Weights of a small class-conditioned image flow-matching model.
Model: 7.16M parameters, arch dit, norm layernorm, activation gelu.
Rows from block 2 of a small class-conditioned image flow-matching model, named by matrix and row number. Rows with one number belong to one neuron. Each number is 128 + 32 x the weight over its row's rms, rounded and kept within 0 to 255. All counts start at 0. Numbers have three digits each.
After each neuron's rows are labels from the 100 images, of 14848 (inputs lightly noised), where the neuron reaches its highest value: "responds to" is what is common among them. Only what is clearly more common there than usual is listed. The data: microscope photos of single blood and bone marrow cells. In brackets: how many of the 100, against the usual share in percent.
# fc1: MLP up (model.blocks.2.mlp.fc1.weight, 1024x256), inputs 128-255
# fc2: MLP down (model.blocks.2.mlp.fc2.weight, 256x1024, transposed), outputs 128-255

fc1.151:130130144167117090104090147107169115161173158143099175126215179098107200118111093057125185091200170159121146108109110133134136149105114115156133141096184119168135114130128159075083117137113138162140137127146128125074138111104112146210082171126176185126114128133150158177130116123136124080087080106104128085111113162098132122085123113254138132129131106194180097165136108125128137052155
fc2.151:099139137155108112173132103125154130117092129157143111100033112132146158098130148212131199180198111104098088117120100134136158128124104137099113132062189121169111082119095128118077126125144108148136087127120094130135165157122131174070101124121125206143102140126147048143127142126109135155175061142166101127168126083075091177163120114255181076112120149175108126135130155095154129068136
responds to: cell type: artefact (41 vs 9.8)

fc1.158:141097135121120124132131102088119131183156113086135156149169133130131139089139142087126118101113129129130104143131103107113182133131114180157105132155118120129160167099156119117143195094129098055149195129192092142091118074073177093153142170091153199148129105109079129157139039159133107210118126113119117098187128085127189152108100094112232115112165093124170144113136126133167133148096
fc2.158:141124166123120115107086067119087130130157095190144111108119102147140125127094117150123128119107080131123177117148117076104119070151131107126101125074116074131176142191115136115131128146136092137181145162144058128119078112137088147098165101141154059176084143056146091096141093177130146166150124119153115081000114129139173195119091116104077117155159181107083111088137092119079152137102
responds to: smear: peripheral blood (36 vs 16.2)

fc1.43:120064075156094151125098174213078106060141111100131142254146099156127087097143132126148123108160132165092152128108179142117110092095123127063127109168190112121132154123133072074127091115143049124123129051108168128078143102124081120097096199083161109108198097101103127152100179163152131127096136119118079168147092141114122109092138097131113136150074120118141083113136120162054118077077
fc2.43:127089133134132121164117134057050131168120147108090152230123176136128116109118103081129113165106133102118114138130090091181118115158121154205136145142121190114131163140182100095135195158163189153122161208125115127112176181166160148170097160117106115119200123128128120136106104136172129122167178143131113144101135115101161115134099121128163119179143158121066046154123117113172175099125
responds to: smear: peripheral blood (61 vs 16.2); cell type: segmented neutrophil (42 vs 20)

fc1.707:153140085141133140100144102109142134143124134178126086100080125095113137128128136125124107098084110119140131134096125147132142161107136162155173191209123133069120138124120075087139126071083172076117086141125090083121146142141136089126109139080131131147172139121123129109108112105105162129077166140123144079094113140163113099090084152125195136104133144091122155109181177086144100117130
fc2.707:096073158132114174201127123125146054106085174100084101145096154077090118117150122137107145132129082135137128147151127118086163155133116091090140073255130121082094129097099133149099137149130085106118121125160185175126107099179128120091070141141142127118143112098080122147192083164132115159127137092156106133119120112113128175166195120092130111150126119170091131120068080148178155127119
responds to: cell type: artefact (32 vs 9.8)

fc1.172:132124133137193107255134074082151148090138133081133129142146103238120081168140155095135148107091119145180135096109120104106125151122082128077122137154169195121109137165142133085156087071255131036126108155148111121139086172116149125180113123126114141126162131128157078127131108113137126113099161101141124135141132207149109113110134165169171132119126115149121082225144116132116109131126
fc2.172:137121144128107151068098183149158127129117159090141127124139125144130126163109126153140127208127134129155112115120156127126076153146080121112110081166105115187117147164107105073119129187255140031119133133172157121113140126136136171076146126128171163129106137134105159119144152166114128126135145158134129112101136073147127199134141130191103140102140159127159144100128135084145117135138
responds to: cell type: artefact (28 vs 9.8)

fc1.592:134128170162127160112097103181179137167159198175177131109109109118145148109119111145161117125128126127127157116116106147134120065111150119137153139137106134093042078127190102126154118124126125081122108085175186117072142164139135106132083132126148154190095141095165131156121129062135080128172162115165122139119136110095127093170106111064142173137134122062126193120203197118145144127153
fc2.592:127159148161145130172182159075114129100083118111065139132214101093114055171167094125158113096147128177162125108117150191121153126077161142115136160115109093162115086114178131105091104105105099113117118107173130107139164162137107077193066136166210211106134103117112076107091105139145142169158126151094144126108120112182117105103116129137110095157130142168082035123116129072144136158199
responds to: smear: peripheral blood (57 vs 16.2)

fc1.602:113104121162118045106175188126163158063089145101107076142151168072133160046112157174039128150164115155130176175090067132125155124156146105125075146193099114121120103144114129137172067119090159100139143155156087108113142095107150097142122114137053186175132131114104121136142096125126127121091114091134128125120187129117156136116108108054195151161143096150099101132084077108102119128115
fc2.602:129136124163122071064107041159102107159141140085156135130139156099122121098136186106157127127159114127186089130135088117147167167132074121067128092116071114161141161126110118118163072121117077140127122108113145131130106203141119085148123153128124153133121122174112094171160152112135135132097083093114124129209089151110079139099114147148095156134148101050122104163196089082119129136113
responds to: smear: peripheral blood (98 vs 16.2); cell type: myeloblast (40 vs 1.9)

fc1.526:168135020189112111138164089227155069113142140133111103075141134104126097129129169133116120085109128112132128108108149132124131174084138087141046157189121152137138131149066073121179144125100074177125105150125117113175149158121189189136133087161114117078132150101104069087158168150091163093077133164118146091168124132105120178172123121091097115188119144128010137137113186140086116160186
fc2.526:147113051169133134122126083156127145170206074091082135132155177083139108097137038140125133079125104169090080137049130123142128080066163140100211129077101127110145160107093124081072174131082131107139123105175128126060097096119111156094112200184150101119117136146216102113139124152168129081148100147078103104129126159134110142114127107101178149120125134118052128104173121103154132077163
responds to: smear: peripheral blood (36 vs 16.2)

fc1.350:125173122135173097078090218084135063194095065156123095115153122104140174136115094071109089174189117122083080111150146105124138147114108121128158229110140056096080111120117134027111117120110116178131163112086135144175137123144192125179123120114090135115133115206149124142131182129142138136146137147157071177128143142133105115127126136103169135132105156213121092119096209123063111152143
fc2.350:104097126119126123175117102181136051094156067141139188122108173149134211103125142205119079083168098151119176126124142148131122141157131118121097057124112196100069134106093169067135091108113126156126130167110123136100081122147069142102127103135137146108136117224160134149146057125167119132101157082130092157127126125116177107149116155097130136121108118173116081145116071125186128199094
responds to: cell type: artefact (41 vs 9.8)

fc1.86:122122138176098053114141136149091119085104167112152121175191148130132132050123093156148214093086117072169023127142114157148155132096156128112163097119190169146142104139190080139155046163173193157142131126140106118122122111149096139105125105155141174130102195124136063139096119088167083183161114076121119073120122106163204155138118071108147147167140146126152141115139103127131174117128
fc2.86:081151129171134120150063105120151196129139143152118158092162094160144091123128158136140091086230164147144128145148129141089149162176122129181081142086130072099139151128168138162086225157088172124120137193191142125090149117094090066074142142191149127173168087129133120133126111136105173139127047065109090091070131098104167159078122115137098095175129141104116106139174156121192136116118
responds to: smear: peripheral blood (94 vs 16.2)