config.yaml
image_size: 32
horizontal_flip: true
conditioning: "class"
head_dim: 48
fused_qkv: false
qk_norm: false
inner_norm: true
momentum: 0.95
weight_decay: 0.1
Rows from block 3 of a small class-conditioned image flow-matching model, named by matrix and row number. Rows with one number belong to one neuron. Each number is 500 + 25 x the weight over its row's rms, rounded and kept within 0 to 999. All counts start at 0. Numbers have three digits each.
After each neuron's rows are labels from the 100 images, of 14848 (inputs lightly noised), where the neuron reaches its highest value: "responds to" is what is common among them. Only what is clearly more common there than usual is listed. The data: microscope photos of single blood and bone marrow cells. In brackets: how many of the 100.
# fc1: MLP up (model.blocks.3.mlp.fc1.weight, 1024x256), inputs 0-127
# fc2: MLP down (model.blocks.3.mlp.fc2.weight, 256x1024, transposed), outputs 0-127

fc1.657:516536434511509525489505538488490544512501517502547466510486511478564459475530488481497495490508460471479502513501527485499534489523481485480502538531557458492490482480505512498511506515512521503500495511512446511506498506523501473493538570513489500493518475498498532497484468488484502502487498496497486464492513507507541513506514497534530488492509504471523516556532470499507487531513
fc2.657:454508527483465490522489482501500579486471475490532542494545511508461502461475483496509504504471466517512495512496494504483490490475493505539503506463527486496521503505536518486486507460491509463503507513528552561530501530552506503492542532503470463479529512480542542461519447530514529508500527479466507463478497503545490541533506496493497489476492507490480507533531524497488516475535
responds to: cell type: segmented neutrophil (51)

fc1.281:493491507509500523474487522521516500502507525508515544504563494484495508498474418488463489537486489504490501524474478511458528488540536503470492517488472490524506549501477508496508522534493505502491538486473521521485514486500520498428495484474496542492496459485483496461457468533509468503527486487511476520483472503530500498506495487493484511493477488493518496505474482491510503498459
fc2.281:510511511514502465543502511496497504482543472478555481525515495507507503525531424488537489493455463522485531504479509497513484545472563497534516486488458471502511552486511499479500496503504499541477501517506498522496500487494532474466489538473538539513492560496523501527498477505452486512467491492479522503532520473501469489477448482477488505500549473550529479472484522494493520530495
responds to: smear: peripheral blood (81); cell type: platelet (28)

fc1.333:492497480486420466527443498509507480509482494494525503507510477438509508463491522534487497525476490475555490532509473453521502452477502555497515502487503462488508523470481458488483510519510520500474499510517463513464441495535463503527512507442470491516501511529483440494557495491527477489489467523520500530515506524431463508531496515485494469474498528501529448537539504490489533450497
fc2.333:491481489483438576488439513531478531491437521497499499508488504441505485479486494496496515494470526474512493491500525462506506549503479465488500512464508460475477558500512495511493550506508470479492534466514516454484453481511461499474489490561512497542504499488498570516480503468467503496487481467496481515495524479558445502524533512504486503507494504523471507452471479476489504416469
responds to: smear: peripheral blood (47)

fc1.526:546502537537511513501461500461459502487509521533510534506443496494480502508479479500533512444488539512473546480488473514528507497496470518480522519498449485546502508559509499491481495540506497491482522493524498481475515490527537489508512491524503480483477526518492576531495500511497517496511530506526466501476538549487489480478500489477476512511547512508510509502469539478493486558502
fc2.526:495471530514490473537476496527555487527504521486465515495511471501546485493524498504540509540489478502524521504551463524550500479508544499519505499496496488515508521501488501516541495504482518492528514506503466485511494464504506486489492494469512508487525500484477439471494474464523526462454511496550482548502526466530491500548502491510465479527480477551489510509538504457458535542436
responds to: cell type: erythroblast (35)

fc1.369:486520502474501512498508493443557517484490499515464542498484496485495485501520526508483516537505497502481524499492547498501464474528528531480506476483492486526524530546574457485491496509505517497534550521485532518497506506495508490451503483492461496496502563487482499521497522486492499504414461485482447520435491506490479470517497479457515487481455472516506515502492491511499459509502
fc2.369:499519503475502487520497494548510582528499508496504531506522491502498498487491517491521468499475499514517520496529520507541487501544489516520500499492508484496498486452537498518504492449490473504457481515515479490463499484476500490461508510512520509507482503534464487484461509529569484495546556511518477496455515497503491472487505498448489487525431505515477490499495475445523511512476
responds to: smear: peripheral blood (99)

fc1.456:496483511503502510520502478470561455523490499511496514503527508478469474470540477473483487517452498514499526503529548451522470499507499494463527456543492543523484543436489517564486487476490481504520538477518464501470490484481486498463491518500519492520509506530491503484490507488530492509489495487522501471528521546487485509490509510453478504526510526501492452508552492493536455506469
fc2.456:535479501481509532480511474466535444507454483452479472467512492484535500518484471495495460437461507495522516509521517528474477506507498493459507574507481519488492500488506490436487493506500514456484471498491503519472487516481491499530525499494477499496497502511528492493515503519490493510515495499469517495534473508503474491470475499522440513524468482505491452504520468504517485498536
responds to: cell type: erythroblast (38)

fc1.287:501522489500482514502505512484471471482489506502508457502499512497514497490484515518534496590534520513498496478498443499436484483502603475459513484488511502483528511473458495477491521536514502492494513523525500500507483576440541514511482499489498507496504502530545492521436530499480524542489488519474484470479518497505493552523494520478497502520500477466493498500470524562480535476515
fc2.287:490496531514499491510506541524474484528493488481516481493487497501501503502509506504511500459513503495519513469514524484513545519506560496500497514483518533496513484471563510531484481489513512491514464545485528489503499526450464500506501493493527492495545511531500518528585557518473446500475539501512498462463502527520517535558487502519482478502515468560509488504521476557457514516527
responds to: smear: peripheral blood (46)

fc1.19:479498514500478473485526542486502494509500511484522489433481471498527512504528510509523495485484530520501523497518532482513488520504521506505497495486562495496482464504535508474492420518460433501479501516501503521467507483503500532465521501503500501441519498502510387494481499516480495519501508458489500493487474488568469511491517529521505499546501526494481481539514504534509491501481
fc2.19:519496468518474513477443466483555504524479494469480496553492505465506527514493516508463514488494500449483500476464492497486493486502485524499528476486443508493496511505482509509479537508478455526510516510493505565493469491503481480501536509513473499499523512473471406511512523507501468496461490471477520497475507497582536492498512473494520537502487518489526485537480472499481486483519
responds to: smear: peripheral blood (68); cell type: segmented neutrophil (50)

fc1.681:495455484503380495491490520488459498510523541486515515656470499475501551502516517479494498504506495540517499497522505466499483515502497513492509492484528507491475469496512498496484452503441504503501482516495488494478499492502443565452512436465487529538509500511512591502499503502484486514515502471501499508499475500551580516500504527505494506505499503497499499496513493501496516509491
fc2.681:528505508496585502500500493484555507484492496519494516371495526499497509536491510513499541480474525454511480472501493483500505487493488551515497504526462526472489481513476494525494551479485491570509491501480541494538482469531537477515486446478479511436524511496476576487501496549522496492505494503502513486504498513523453479473498452499510474495481534504499497486488494516487503484528
responds to: cell type: artefact (25)

fc1.243:472512496482488515556493503527509519512445487479500504502458521491489495454541497502513531524523516499504444487523520461499519493473413498465487528532513500514543477542497495535520509511499497494466524540478510496483505494466501501521473495498505501501493494523517506511529477516498500492497488515552464494526535472503483484545508492517518462554443546482495500498471472446474460497524
fc2.243:472517496511475498513509506500495460532501471517499508507489510511476506501499534450527489532481478513428533471513474492482479507500471509487507514533525507513469527533516471540531510501460478535515523499561544493451554468496516518505469528511531487461513512457502508457494525586520484509503521507528498470498506511495507532537496499510507553501554496428498510508525513542486474516510
responds to: cell type: promyelocyte (28)

fc1.638:534492433493523485534525513496499474502464480468499459504462526516494535501492500544508511409530514489478536466463484509478489508455553472479528547515515487470462493507447513506497485495452491498508523469483568488514523469505499506456495478488510467469521481514499486504506475561489530495471508515496514491520486493526498530518479504480501515518532492485504503524543538495481502452517
fc2.638:443483531476458510463472525495525473497496479517530501474503480489502511486502503414496464568516516468549529453501495508495459502532560534525510448476475478474477499504535497477501493503460500474450562480493402495527487490505498497496488495504493506480499505506500493478483489427490476501465495507494489515510512525544502549511545487539480501542488471512482497526543465483520501518493
responds to: cell type: erythroblast (39)

fc1.491:506493533455487483459560529499489503522522462528499535502453517556515468508497469481502501511500524485537492490468507509483498491516484510494525498470460507513502514510450500507530532506471486497498479466522500481484536478533469494467514489485509475493514500496517454536521500500518505507521521497519506476475502517437514448504503540507489477484482492500483519517477505487504519542528
fc2.491:486494525520509516490542515508568459509481484553515467501454534547489496468543540492477530501533468505524488459491537509503476523537543512505526472476497485495506518502488480505551527500529492501540495480501447511482521519493483490500486496507477552508477508467500514514497491481509538501427519503486523503558526460514509505497503533518504522460512500478528484483467493533482510517457
responds to: cell type: erythroblast (43)

fc1.538:513515524498528478470472492481493479505457495513536511558528496472501477524495506499551592513487496522478521497497499479519486510512533465501491498483490513529493499505444494534485563519471445492510511476509497507458503513470542498534509530467490494560517521477522496542475519478508465449458471500531514462463483448506536489495496437502488505470496506491492472504451502487513502486513
fc2.538:493512504518499527535478502475483516499506474502489506530484435471494510491488502501454437491507516508515499463498486493483496526466543496527485519543506515490500529491515509498533547532520538497512488449518494487473529512539523514498499480529555471528491510523512492481510503519494520554512497500474486496489500517498532490456547446497512517430444517510510537495440471507537484495479
responds to: cell type: lymphocyte (42)

fc1.218:524501503542504517465503500511500548509499573543476443522510509493449506476463493505498478500538502513488502500525481460466503483510473444522550519502503471503530505508463452464478547519501517504457504440492477470502526510521506461555559503516513453526470499464492506509526547491512479463500501518475518522518464492512490502502515497521488518521485552479492511518519478497507503504482
fc2.218:495527511464487513536504510489515525476545488462471527520525475481498528520494482517517485482498489518517482514502516549511511531472496535477540500505528501490515519477531495503457507509495504504524521505488498501512500498530516495517527500500494519488487509511536514496520518533500516548495542492545492485471468523490520499479509501450504528501479433554508509512505506467487524480504
responds to: cell type: erythroblast (32)

fc1.81:514510549489497497493506484513520504489481502532479517518500512483530497518507460506477509568485513483546484468508495499498434490478525490482533528490501482503495499551469534479517487534505499514527523548472514476516446484487531500501474506498535499489526471480503481494455514441489471534532485514505480511496488485497501487433512503507536470509474493501501510496512508553504541480496
fc2.81:502498520494497505527491502536463510420485509479546497511500530476479507500508536493491520514472504485520537450525508586480473524456527529497523557501500520522489501500502617526565484511508512512510479489520493520534465508499500504491488487483537484472505434475530529544513495501484533504477489494501521486499506499487492542547492511501548531506510533510524552501486499515486466492496
responds to: smear: peripheral blood (42)

fc1.443:456507507508492517480496510499566515472516516471504536491510509501503484491537522480494498496515496508477502476463524472497473483496474515464471445491459500497455565491454485537497520486481504502495489480591526518416505499517495480493477511501523480512468488507479487513497520558494499464495469483506506506465496494503501480481505486435487475515495512488447525491520507486517489484462
fc2.443:530500503526499528505506508555451469487510514518435500500494504504510498474492543458497518471525481493528517508505486520482517477540483544522520523526477496455528505468511521490485529519518510453509491505490509482484458517532508475486522501501514448480500511498496503525550510471515481567505501511538525478501493509518510527474485478498536475497484499540483491524520469426505518505510
responds to: cell type: artefact (35)

fc1.626:503543511482486554507489502472469494489533471479495460506471498476539478464497523503496531439487478493444480519477521478493461498500503535466473516490490518519487552492479492457494469508491489497566487470471470487490505502486525507470466492498539505477481503473492500469489528463486537487467493487514490498518515515495486488518479519485550506436433492549503496520497458488468511493439
fc2.626:506516522499493507488497496482499553470510484510514509499474506480461511454537465519511489503490540494452497541485558506483523518512454439501469505498506518472490519477545492529501496465513513471486543474541536509492502498527506491474471512506511471501482501469507491518505502485530500480482501509498513480490534462507477536500522496469476547498543463535481514493491496450543491467416
responds to: smear: peripheral blood (54)

fc1.557:475505501463534536486521503516478516543481511492501501507496501480497502505497491473495501492486483514481475522498504502510521583447462494515455495533493481501498500494439434503494508539505509504467542529447494519495491488482548508467508497501515586510511478469557522496520509501490476490499509505502508500529500519511482518495500497587504475522479510492530483506501502535494491478546
fc2.557:496497515495504473474504503502477517518491476519491448498579514488499493599459532462484480543487510498435478478523530518515471503514509496514540503484492525484518497457479517514572502538487512524501542513525565509515509498500507524506512518502544500482508526499532496555528563531459444495470517512508508511517482491500495509509499509449529504482531495533512520485532519495490445505486
responds to: cell type: artefact (32)

fc1.530:475492511515440501539433555448508475492524524481513491471505476471518493534520496509524468535470539460495513544507497484523477497542484528500515493466525493496501475503561465500466492538576455494494481503490480486472501480506536481517553541533528527519496511524525519461500488491494504500505521473465467490488491471460511507485552482524498487494491497471504512497532472514497476496473
fc2.530:493490494472436432494451535538473507478491507462521519468499470466524492510426500486490521564485515470566472476521476505477501503493528529524504495506528483468491504482482504479509516530435541494509523458475500493522446468498539487500504496498502458504512488511514494478479431493490501511451496508554514525559509517563501500525500478499466489518512505458476489513500497453486523471471
responds to: cell type: erythroblast (37)

fc1.471:469513467486521506514517484492496426490457460467455498493514521502503507478587504486495483563479491491446524478495551469487505474495554427485505493493472511496528517472497470523521507476433507507505474513456554522472495484500483499498496486491501496501499477465531485520490525500525489511449501511496523537509483501542463492533477494518562505499507487476500519506541504506485516452513
fc2.471:488456531518514496482484523510496464499467506539483489504482497476496496496414520485474513465496510499566517457538452513505494543469531553548502499436479533466511507491440484492520486501463512506448513491477429481495494502523491492502487474500501495500552536457482463459498517473502531475457522500523522542487526495532504497528489500497465501528501473547505531493554499519490516527546
responds to: cell type: erythroblast (41)

fc1.452:508492540533477479500418451475499500471509515536479530479486486494477455520512475488500479494483506464518487507515508548517507496484481489471481470473492486511479507499563513481452486531556493498501477516520472479482515484476494455520498484532492470519469468520468606498470547486514487513501568493510503495500542532433516471471503463542491492505498510505499457458444512500479484543480
fc2.452:523540476428514524498575521494513547533500535482510494502507529505507480486535484514509488485462512524500478505526513476489514523525495465494503505503521472501486463457425522488484504503552511511486489495533529521460468501504508499514539483532495494516481527471533582517526554527492484533526499519467505478466494503436481478470498549481518519488496517486515449461452515511510494494480
responds to: cell type: erythroblast (63)

fc1.323:480500518483521493500496511507507483491467512506521525523495496504489490524438465474490523559510462509511496490515481484522470491416522476457507538502495480459516501502495523485480501518498472497561513523518490484496470487505511497498471511502560484491470487489498505466483500433471514535451431512495504468500510568512490485433505512504522474496460510459526512503484497567498509504514
fc2.323:501481474503493499498491518479455518427526501516533513492481513511502495507562520514518498514523519497494537466492568558523507476445504503475537558510479508517466489480496550516497465529490509517518465503516497506508494502554490512481466514500479496475486464443497522523469479463515483488538473493506485470474507519490506531544516512496493484520555509465490523501494499455500528528491
responds to: smear: peripheral blood (47); cell type: lymphocyte (35)

fc1.299:470484503506500555486490494502504498542477466468465462498458502487432500480569459512497540530540497510469506479534508522475500429508515536476505487523507531505514461495486485464503465540479495504533507493484489480462535544501535475484503497481511499486526509512463489483529461509507502496507509486496509531541571524459477507479478503509459492512480503490497530499503501462447525493511
fc2.299:542493487487502516498505497465502437451505499507499501497507505500474490485496501513450516501522476492485487453484470500516503473501498533514490500526557501504465498515489502538515502480502507595544462477511511474480531514473478501500506497523499529502506459486507499482524441498504460442524530514467509463487521468499504545533478499477552477530524482462458468509521502500495516491526
responds to: cell type: erythroblast (33)

fc1.180:481503493507514521466504499481492511559505486489494446507495504507530515479499439531495502486486511489484487506492526463522498516516453495513497508527495497492490451540461491501500473515499494507495478496457478487467540479524472503512496500493416480485511467500487514487525499515483523477503499490462421477503504548506503506492487479498516512497488484512528477501502498496501466515441
fc2.180:517496500472499526514475498500482514474489496456474531474562512480483505533505444515502457514476504510551465516508489516501509487517479460501466508504503506517498488506499479464539498480503522423500500497456529520464535518508494498538551493504541485484498518546529503472472513477510515509516485505504464505477500477503496475521501499447492501464548514477496520501482480475501462513466
responds to: smear: peripheral blood (42); cell type: segmented neutrophil (40)

fc1.227:572497509488500460460523478474470475505525537474507518492527480458503441514466492457468515444491513494492468522498457586495553541507438498545462490522496456522532534484518475529533474510494525501534508491505460479472507489496474521452522541507534472492519551472482500488460457523526503496511481490556501509504479470461499459519503507498453503546508506543507470515523533485512537486499
fc2.227:492498518464483512509518453517525514526502499475491479500444515515521534560564518505505495530461495505481492538526529445504459526492508496491489503493544492500515496518468534482495494476505491530533518464501503496548506549452476498503491455501500502536459510496524501498507492509520485538496525508515499465533517495562497519524464501534546488541515486499533448447497508506451503477469
responds to: cell type: erythroblast (42); smear: peripheral blood (37)

fc1.338:458493504485492505496486500501481495443493459528490482502538540503514497505560510519513526409512500511498484482502466495487497513518501528548542577508495484474555483489503475510508515542498499477483500551522444486502550517501495500494496494518489466519509525497484505485500503510518501463491528510502456488485488498498494453528500504477498513498528477477502488525490482526510539500487
fc2.338:495496511489509508457503509506533506541508474501499530488549491482503514477509473565495486468499515518489524531472490512503458500524455488459568481535475509523514497465468528494509516514514504510527511506517577485496477475425491491537485483496499525505483500546471452499519496490499489465549476493498467484533486491500505523519493505563503471441519503513463446482514538468480499500492
responds to: cell type: segmented neutrophil (51); cell type: band neutrophil (34)

fc1.309:545503523506472455527482496493424503505537517504515515515488568512486500511531458525450526493459518505510545510496505522508469540542498472485483484465536507491499536504506459521525487493506504488521527525503490433483525469543494498482519511499498488503498479537515534507496462494460487485493504489508521488513520473507504495524508535475507495516537496515472493523477514535459479505460
fc2.309:450564499495510490499553488443459489511498500505509485511506412503490492487477484460486471503500499487518514510529475442518491476477511480484462540476502490507516501476464497485483494508506493500501494530516507522522464494527542464508517486475493534490500487559506485465479510493479507495469492498524520489515522543512474506541499488477486484530507544495519503519485494529524505505453
responds to: cell type: erythroblast (42)

fc1.674:510507492496491487504490496512514546449473467506529509493494474510484478464477507455495520498510504509524536541487510538500493559496491492493524501497457477501503537480513482528526483502500485485540473505510471461505488491500487511505531499504534536470518494539519500488463539546488571527512521468539498522489511470468507505508507506531501503547520514520499466480508582493477483500495
fc2.674:509495487474525527513498519481519544509490497473527510479480498494479491525543494484473477518542501486473526503507537459479534476465526497464519483500498513469502509469470495504512506514515509515481493506518522547510527500497524501510554494499478494505520490531480514483529532512473450485517483495485507475500507531505489529501492479470539466504523500468499434481498454474523475502483
responds to: cell type: promyelocyte (30)

fc1.7:490496490486484524512497501510443541515493497518507489498489499487512497487427488560490489485505517487539511499537531464506499471391518495521521489484507497483545513519478491503503502522494509503523523492523500512450516488497501475491512500492512526501451493489554474459477469503469473502485521502475478493528518539515493482470506494514504467439480511502522479488492471501512556516482
fc2.7:493503504556500502490490502517496504524511470499477506505500489497502498503561544496513452525526480493491477469499514549492538535501489509499545504486507521550493516522479569526500474515514491604511506510498501499525510456498505484488502494496529534522523489518458509501496466494505485469539507492494473503445511542522503588508497496540488507476498499501508530491525494441499490518499
responds to: cell type: lymphocyte (36)

fc1.714:521454502511511477444538454508515514496466481472514501516520520492506498454527471522480481527507461488545503468481516511510465508476499509507530522491451510483492503496459555462457471502461528494474489520507497468542510473513508527497461461499481502438503520510497500499484471514509480531544501478524522508485525553498498532510507576515451496500543503479521473514494496502479530511506
fc2.714:501482499513500533530523469444487469501501501469497504495470504500487498459479472498533513470511510499507538414507500505493530491460551487480465513452495500537487521485514491491500474518517480486518450553485528525504497497545499515507497516483503459477510504446549500480490497515492516454485524502499543579492521458501501548447494554473487500472496539473455498498524491479527490517502
responds to: smear: peripheral blood (57)

fc1.54:479499520542502472509520484509489509442534510505562508499519506480515504463484491520497493577473505504469504464509543537480488503468513488494546496482519525523471513467481453506513504549483514515511496502503510501470456507514494487525561501490511518487504451516475531477506475484481517509468525492531481512508487496486503509479492523505495487447503437492417417491447452495503490492503
fc2.54:512505492462503482525511499525483500542456483505525529511475484546490490514517508488527498476506482512512525497514474455506517468481546565472527492539531518539482477493490511498487521503471523549499457534502501463454531462491521520535563500480526493547490542522500487525528533540478482462467482514495453532516495484496501512504500505512540479501505466490501455502528522468498486501519
responds to: cell type: lymphocyte (39)

fc1.620:476472505541511498488504481488499496508469493540484538496497483458549496474488500538497582470547542507512495519491562512502495471539508491475494452500515497493460499502506557484478487494483536511493518532455536524498521495514517469502475472473498481502481478454471497522492503467496493501488465475482458493452482517496497502536515508508487495513459476496454530487462444509502488497538
fc2.620:528472499486510505555492483505493549464506492500520480488461506476470490506525456547488495481479486504454554507471521517505461463527460500500530476491515506452537509512476517525475489526508474526457514474508502487509502496486495486477455510508501498496488501524502497540442480500490467460499519523515511557457509496488516506468525496485514494511497504508483508498530470518539515522473
responds to: smear: peripheral blood (46)

fc1.574:467506513511534470516462499498516486495516490501490508503503448465497508506478499486502492484490488492522469511540550513477511501541497490458513549511464502555465553494517470476517520520478544507522499466467501512501475464481516510515480511475522472520508465512442474489493559516492509487525503508511529483489498555518497512458486501497524478500572489473519435546483501487495469468509
fc2.574:528504510476516528488509521504510505506495489521458434509505535504467499486515493506526490506494537513478508467533471459531518484467526466514500474533512501528458502550472481496519486507492510518500497490472518495497544505511501495488518499478467499496487499482550485509472551483507472504531507503496571491497500459495479532463480522523474500482407509562442409515451494519513482512465
responds to: smear: peripheral blood (43)

fc1.298:486528508469496517489515473474483507499493527507466477515473528500509520459495458519473491478456470507487496455542493422514493544496496489517506494473465467510453464468483475495491500485503508512501434487517536486535520484493489510504484487514499500519492473521516495484536470501469530479504499495531471458494553527518490488494499506507461559464511480505474489501528488503516517499449
fc2.298:514517502521509488528499498484470519461519498483522575503528513500498485492506494453477483496520511511510500521502485477491528523510501493495483521455465488503502502479479522507514514491503506515522507514510514516507515527501510491522498516487464554515528539546503497468564520472500532503543488486514567541484495525499476506492502520519511493503527484453553499509438511462509531505497
responds to: cell type: erythroblast (33)

fc1.621:510526530547448507505504514481483487464514481517517527452516501425523485505541504509490486544489502494508503482511519504511500509515488525515499447499537504526533461536524494489481524547510510493479507506482460515475509506511529498516468517497512502494472527520502553505486513498533513501497506474493466471531493518493481501451525472517519494494473510483487484477476487518483509563498
fc2.621:494494513469456466507494535504504468530517483500514530460498478440516501474479496428483484520505493477531534508497516483498463502533522499482502473490483497488503525513489527495516527492469499500487533522484449484483467484508552493497481485520480465498524467489498474455503517452501512469506534503526502503496476485514510518501489475503487522510496510506484514537543505471547496570473
responds to: cell type: erythroblast (36)

fc1.407:513487513507500469497497510504491475542524489459484506481494538512492504479558494487492507485529502491462547532520497460496497489541459476490547503485473510480506488511530502488492480501485499509469495493503548502525517533571499506501470500508504527504574517422501502549453496500501488471515528509548474505498488501490524469521475500474524544538492493488521512485503521445488468486495
fc2.407:529506490501493479490505482469501429485494545515505491502505488500530509551471507521478506495517530517538476526518519449498467511435473510473512500499502501501472503479480585505465508503503494490507501512511494476547546543551497470496498521496481486470526522471539511529485503549497502529509487510504492477494494500493498495508481510495470504503490572503540504530494496507519532505489
responds to: cell type: erythroblast (88)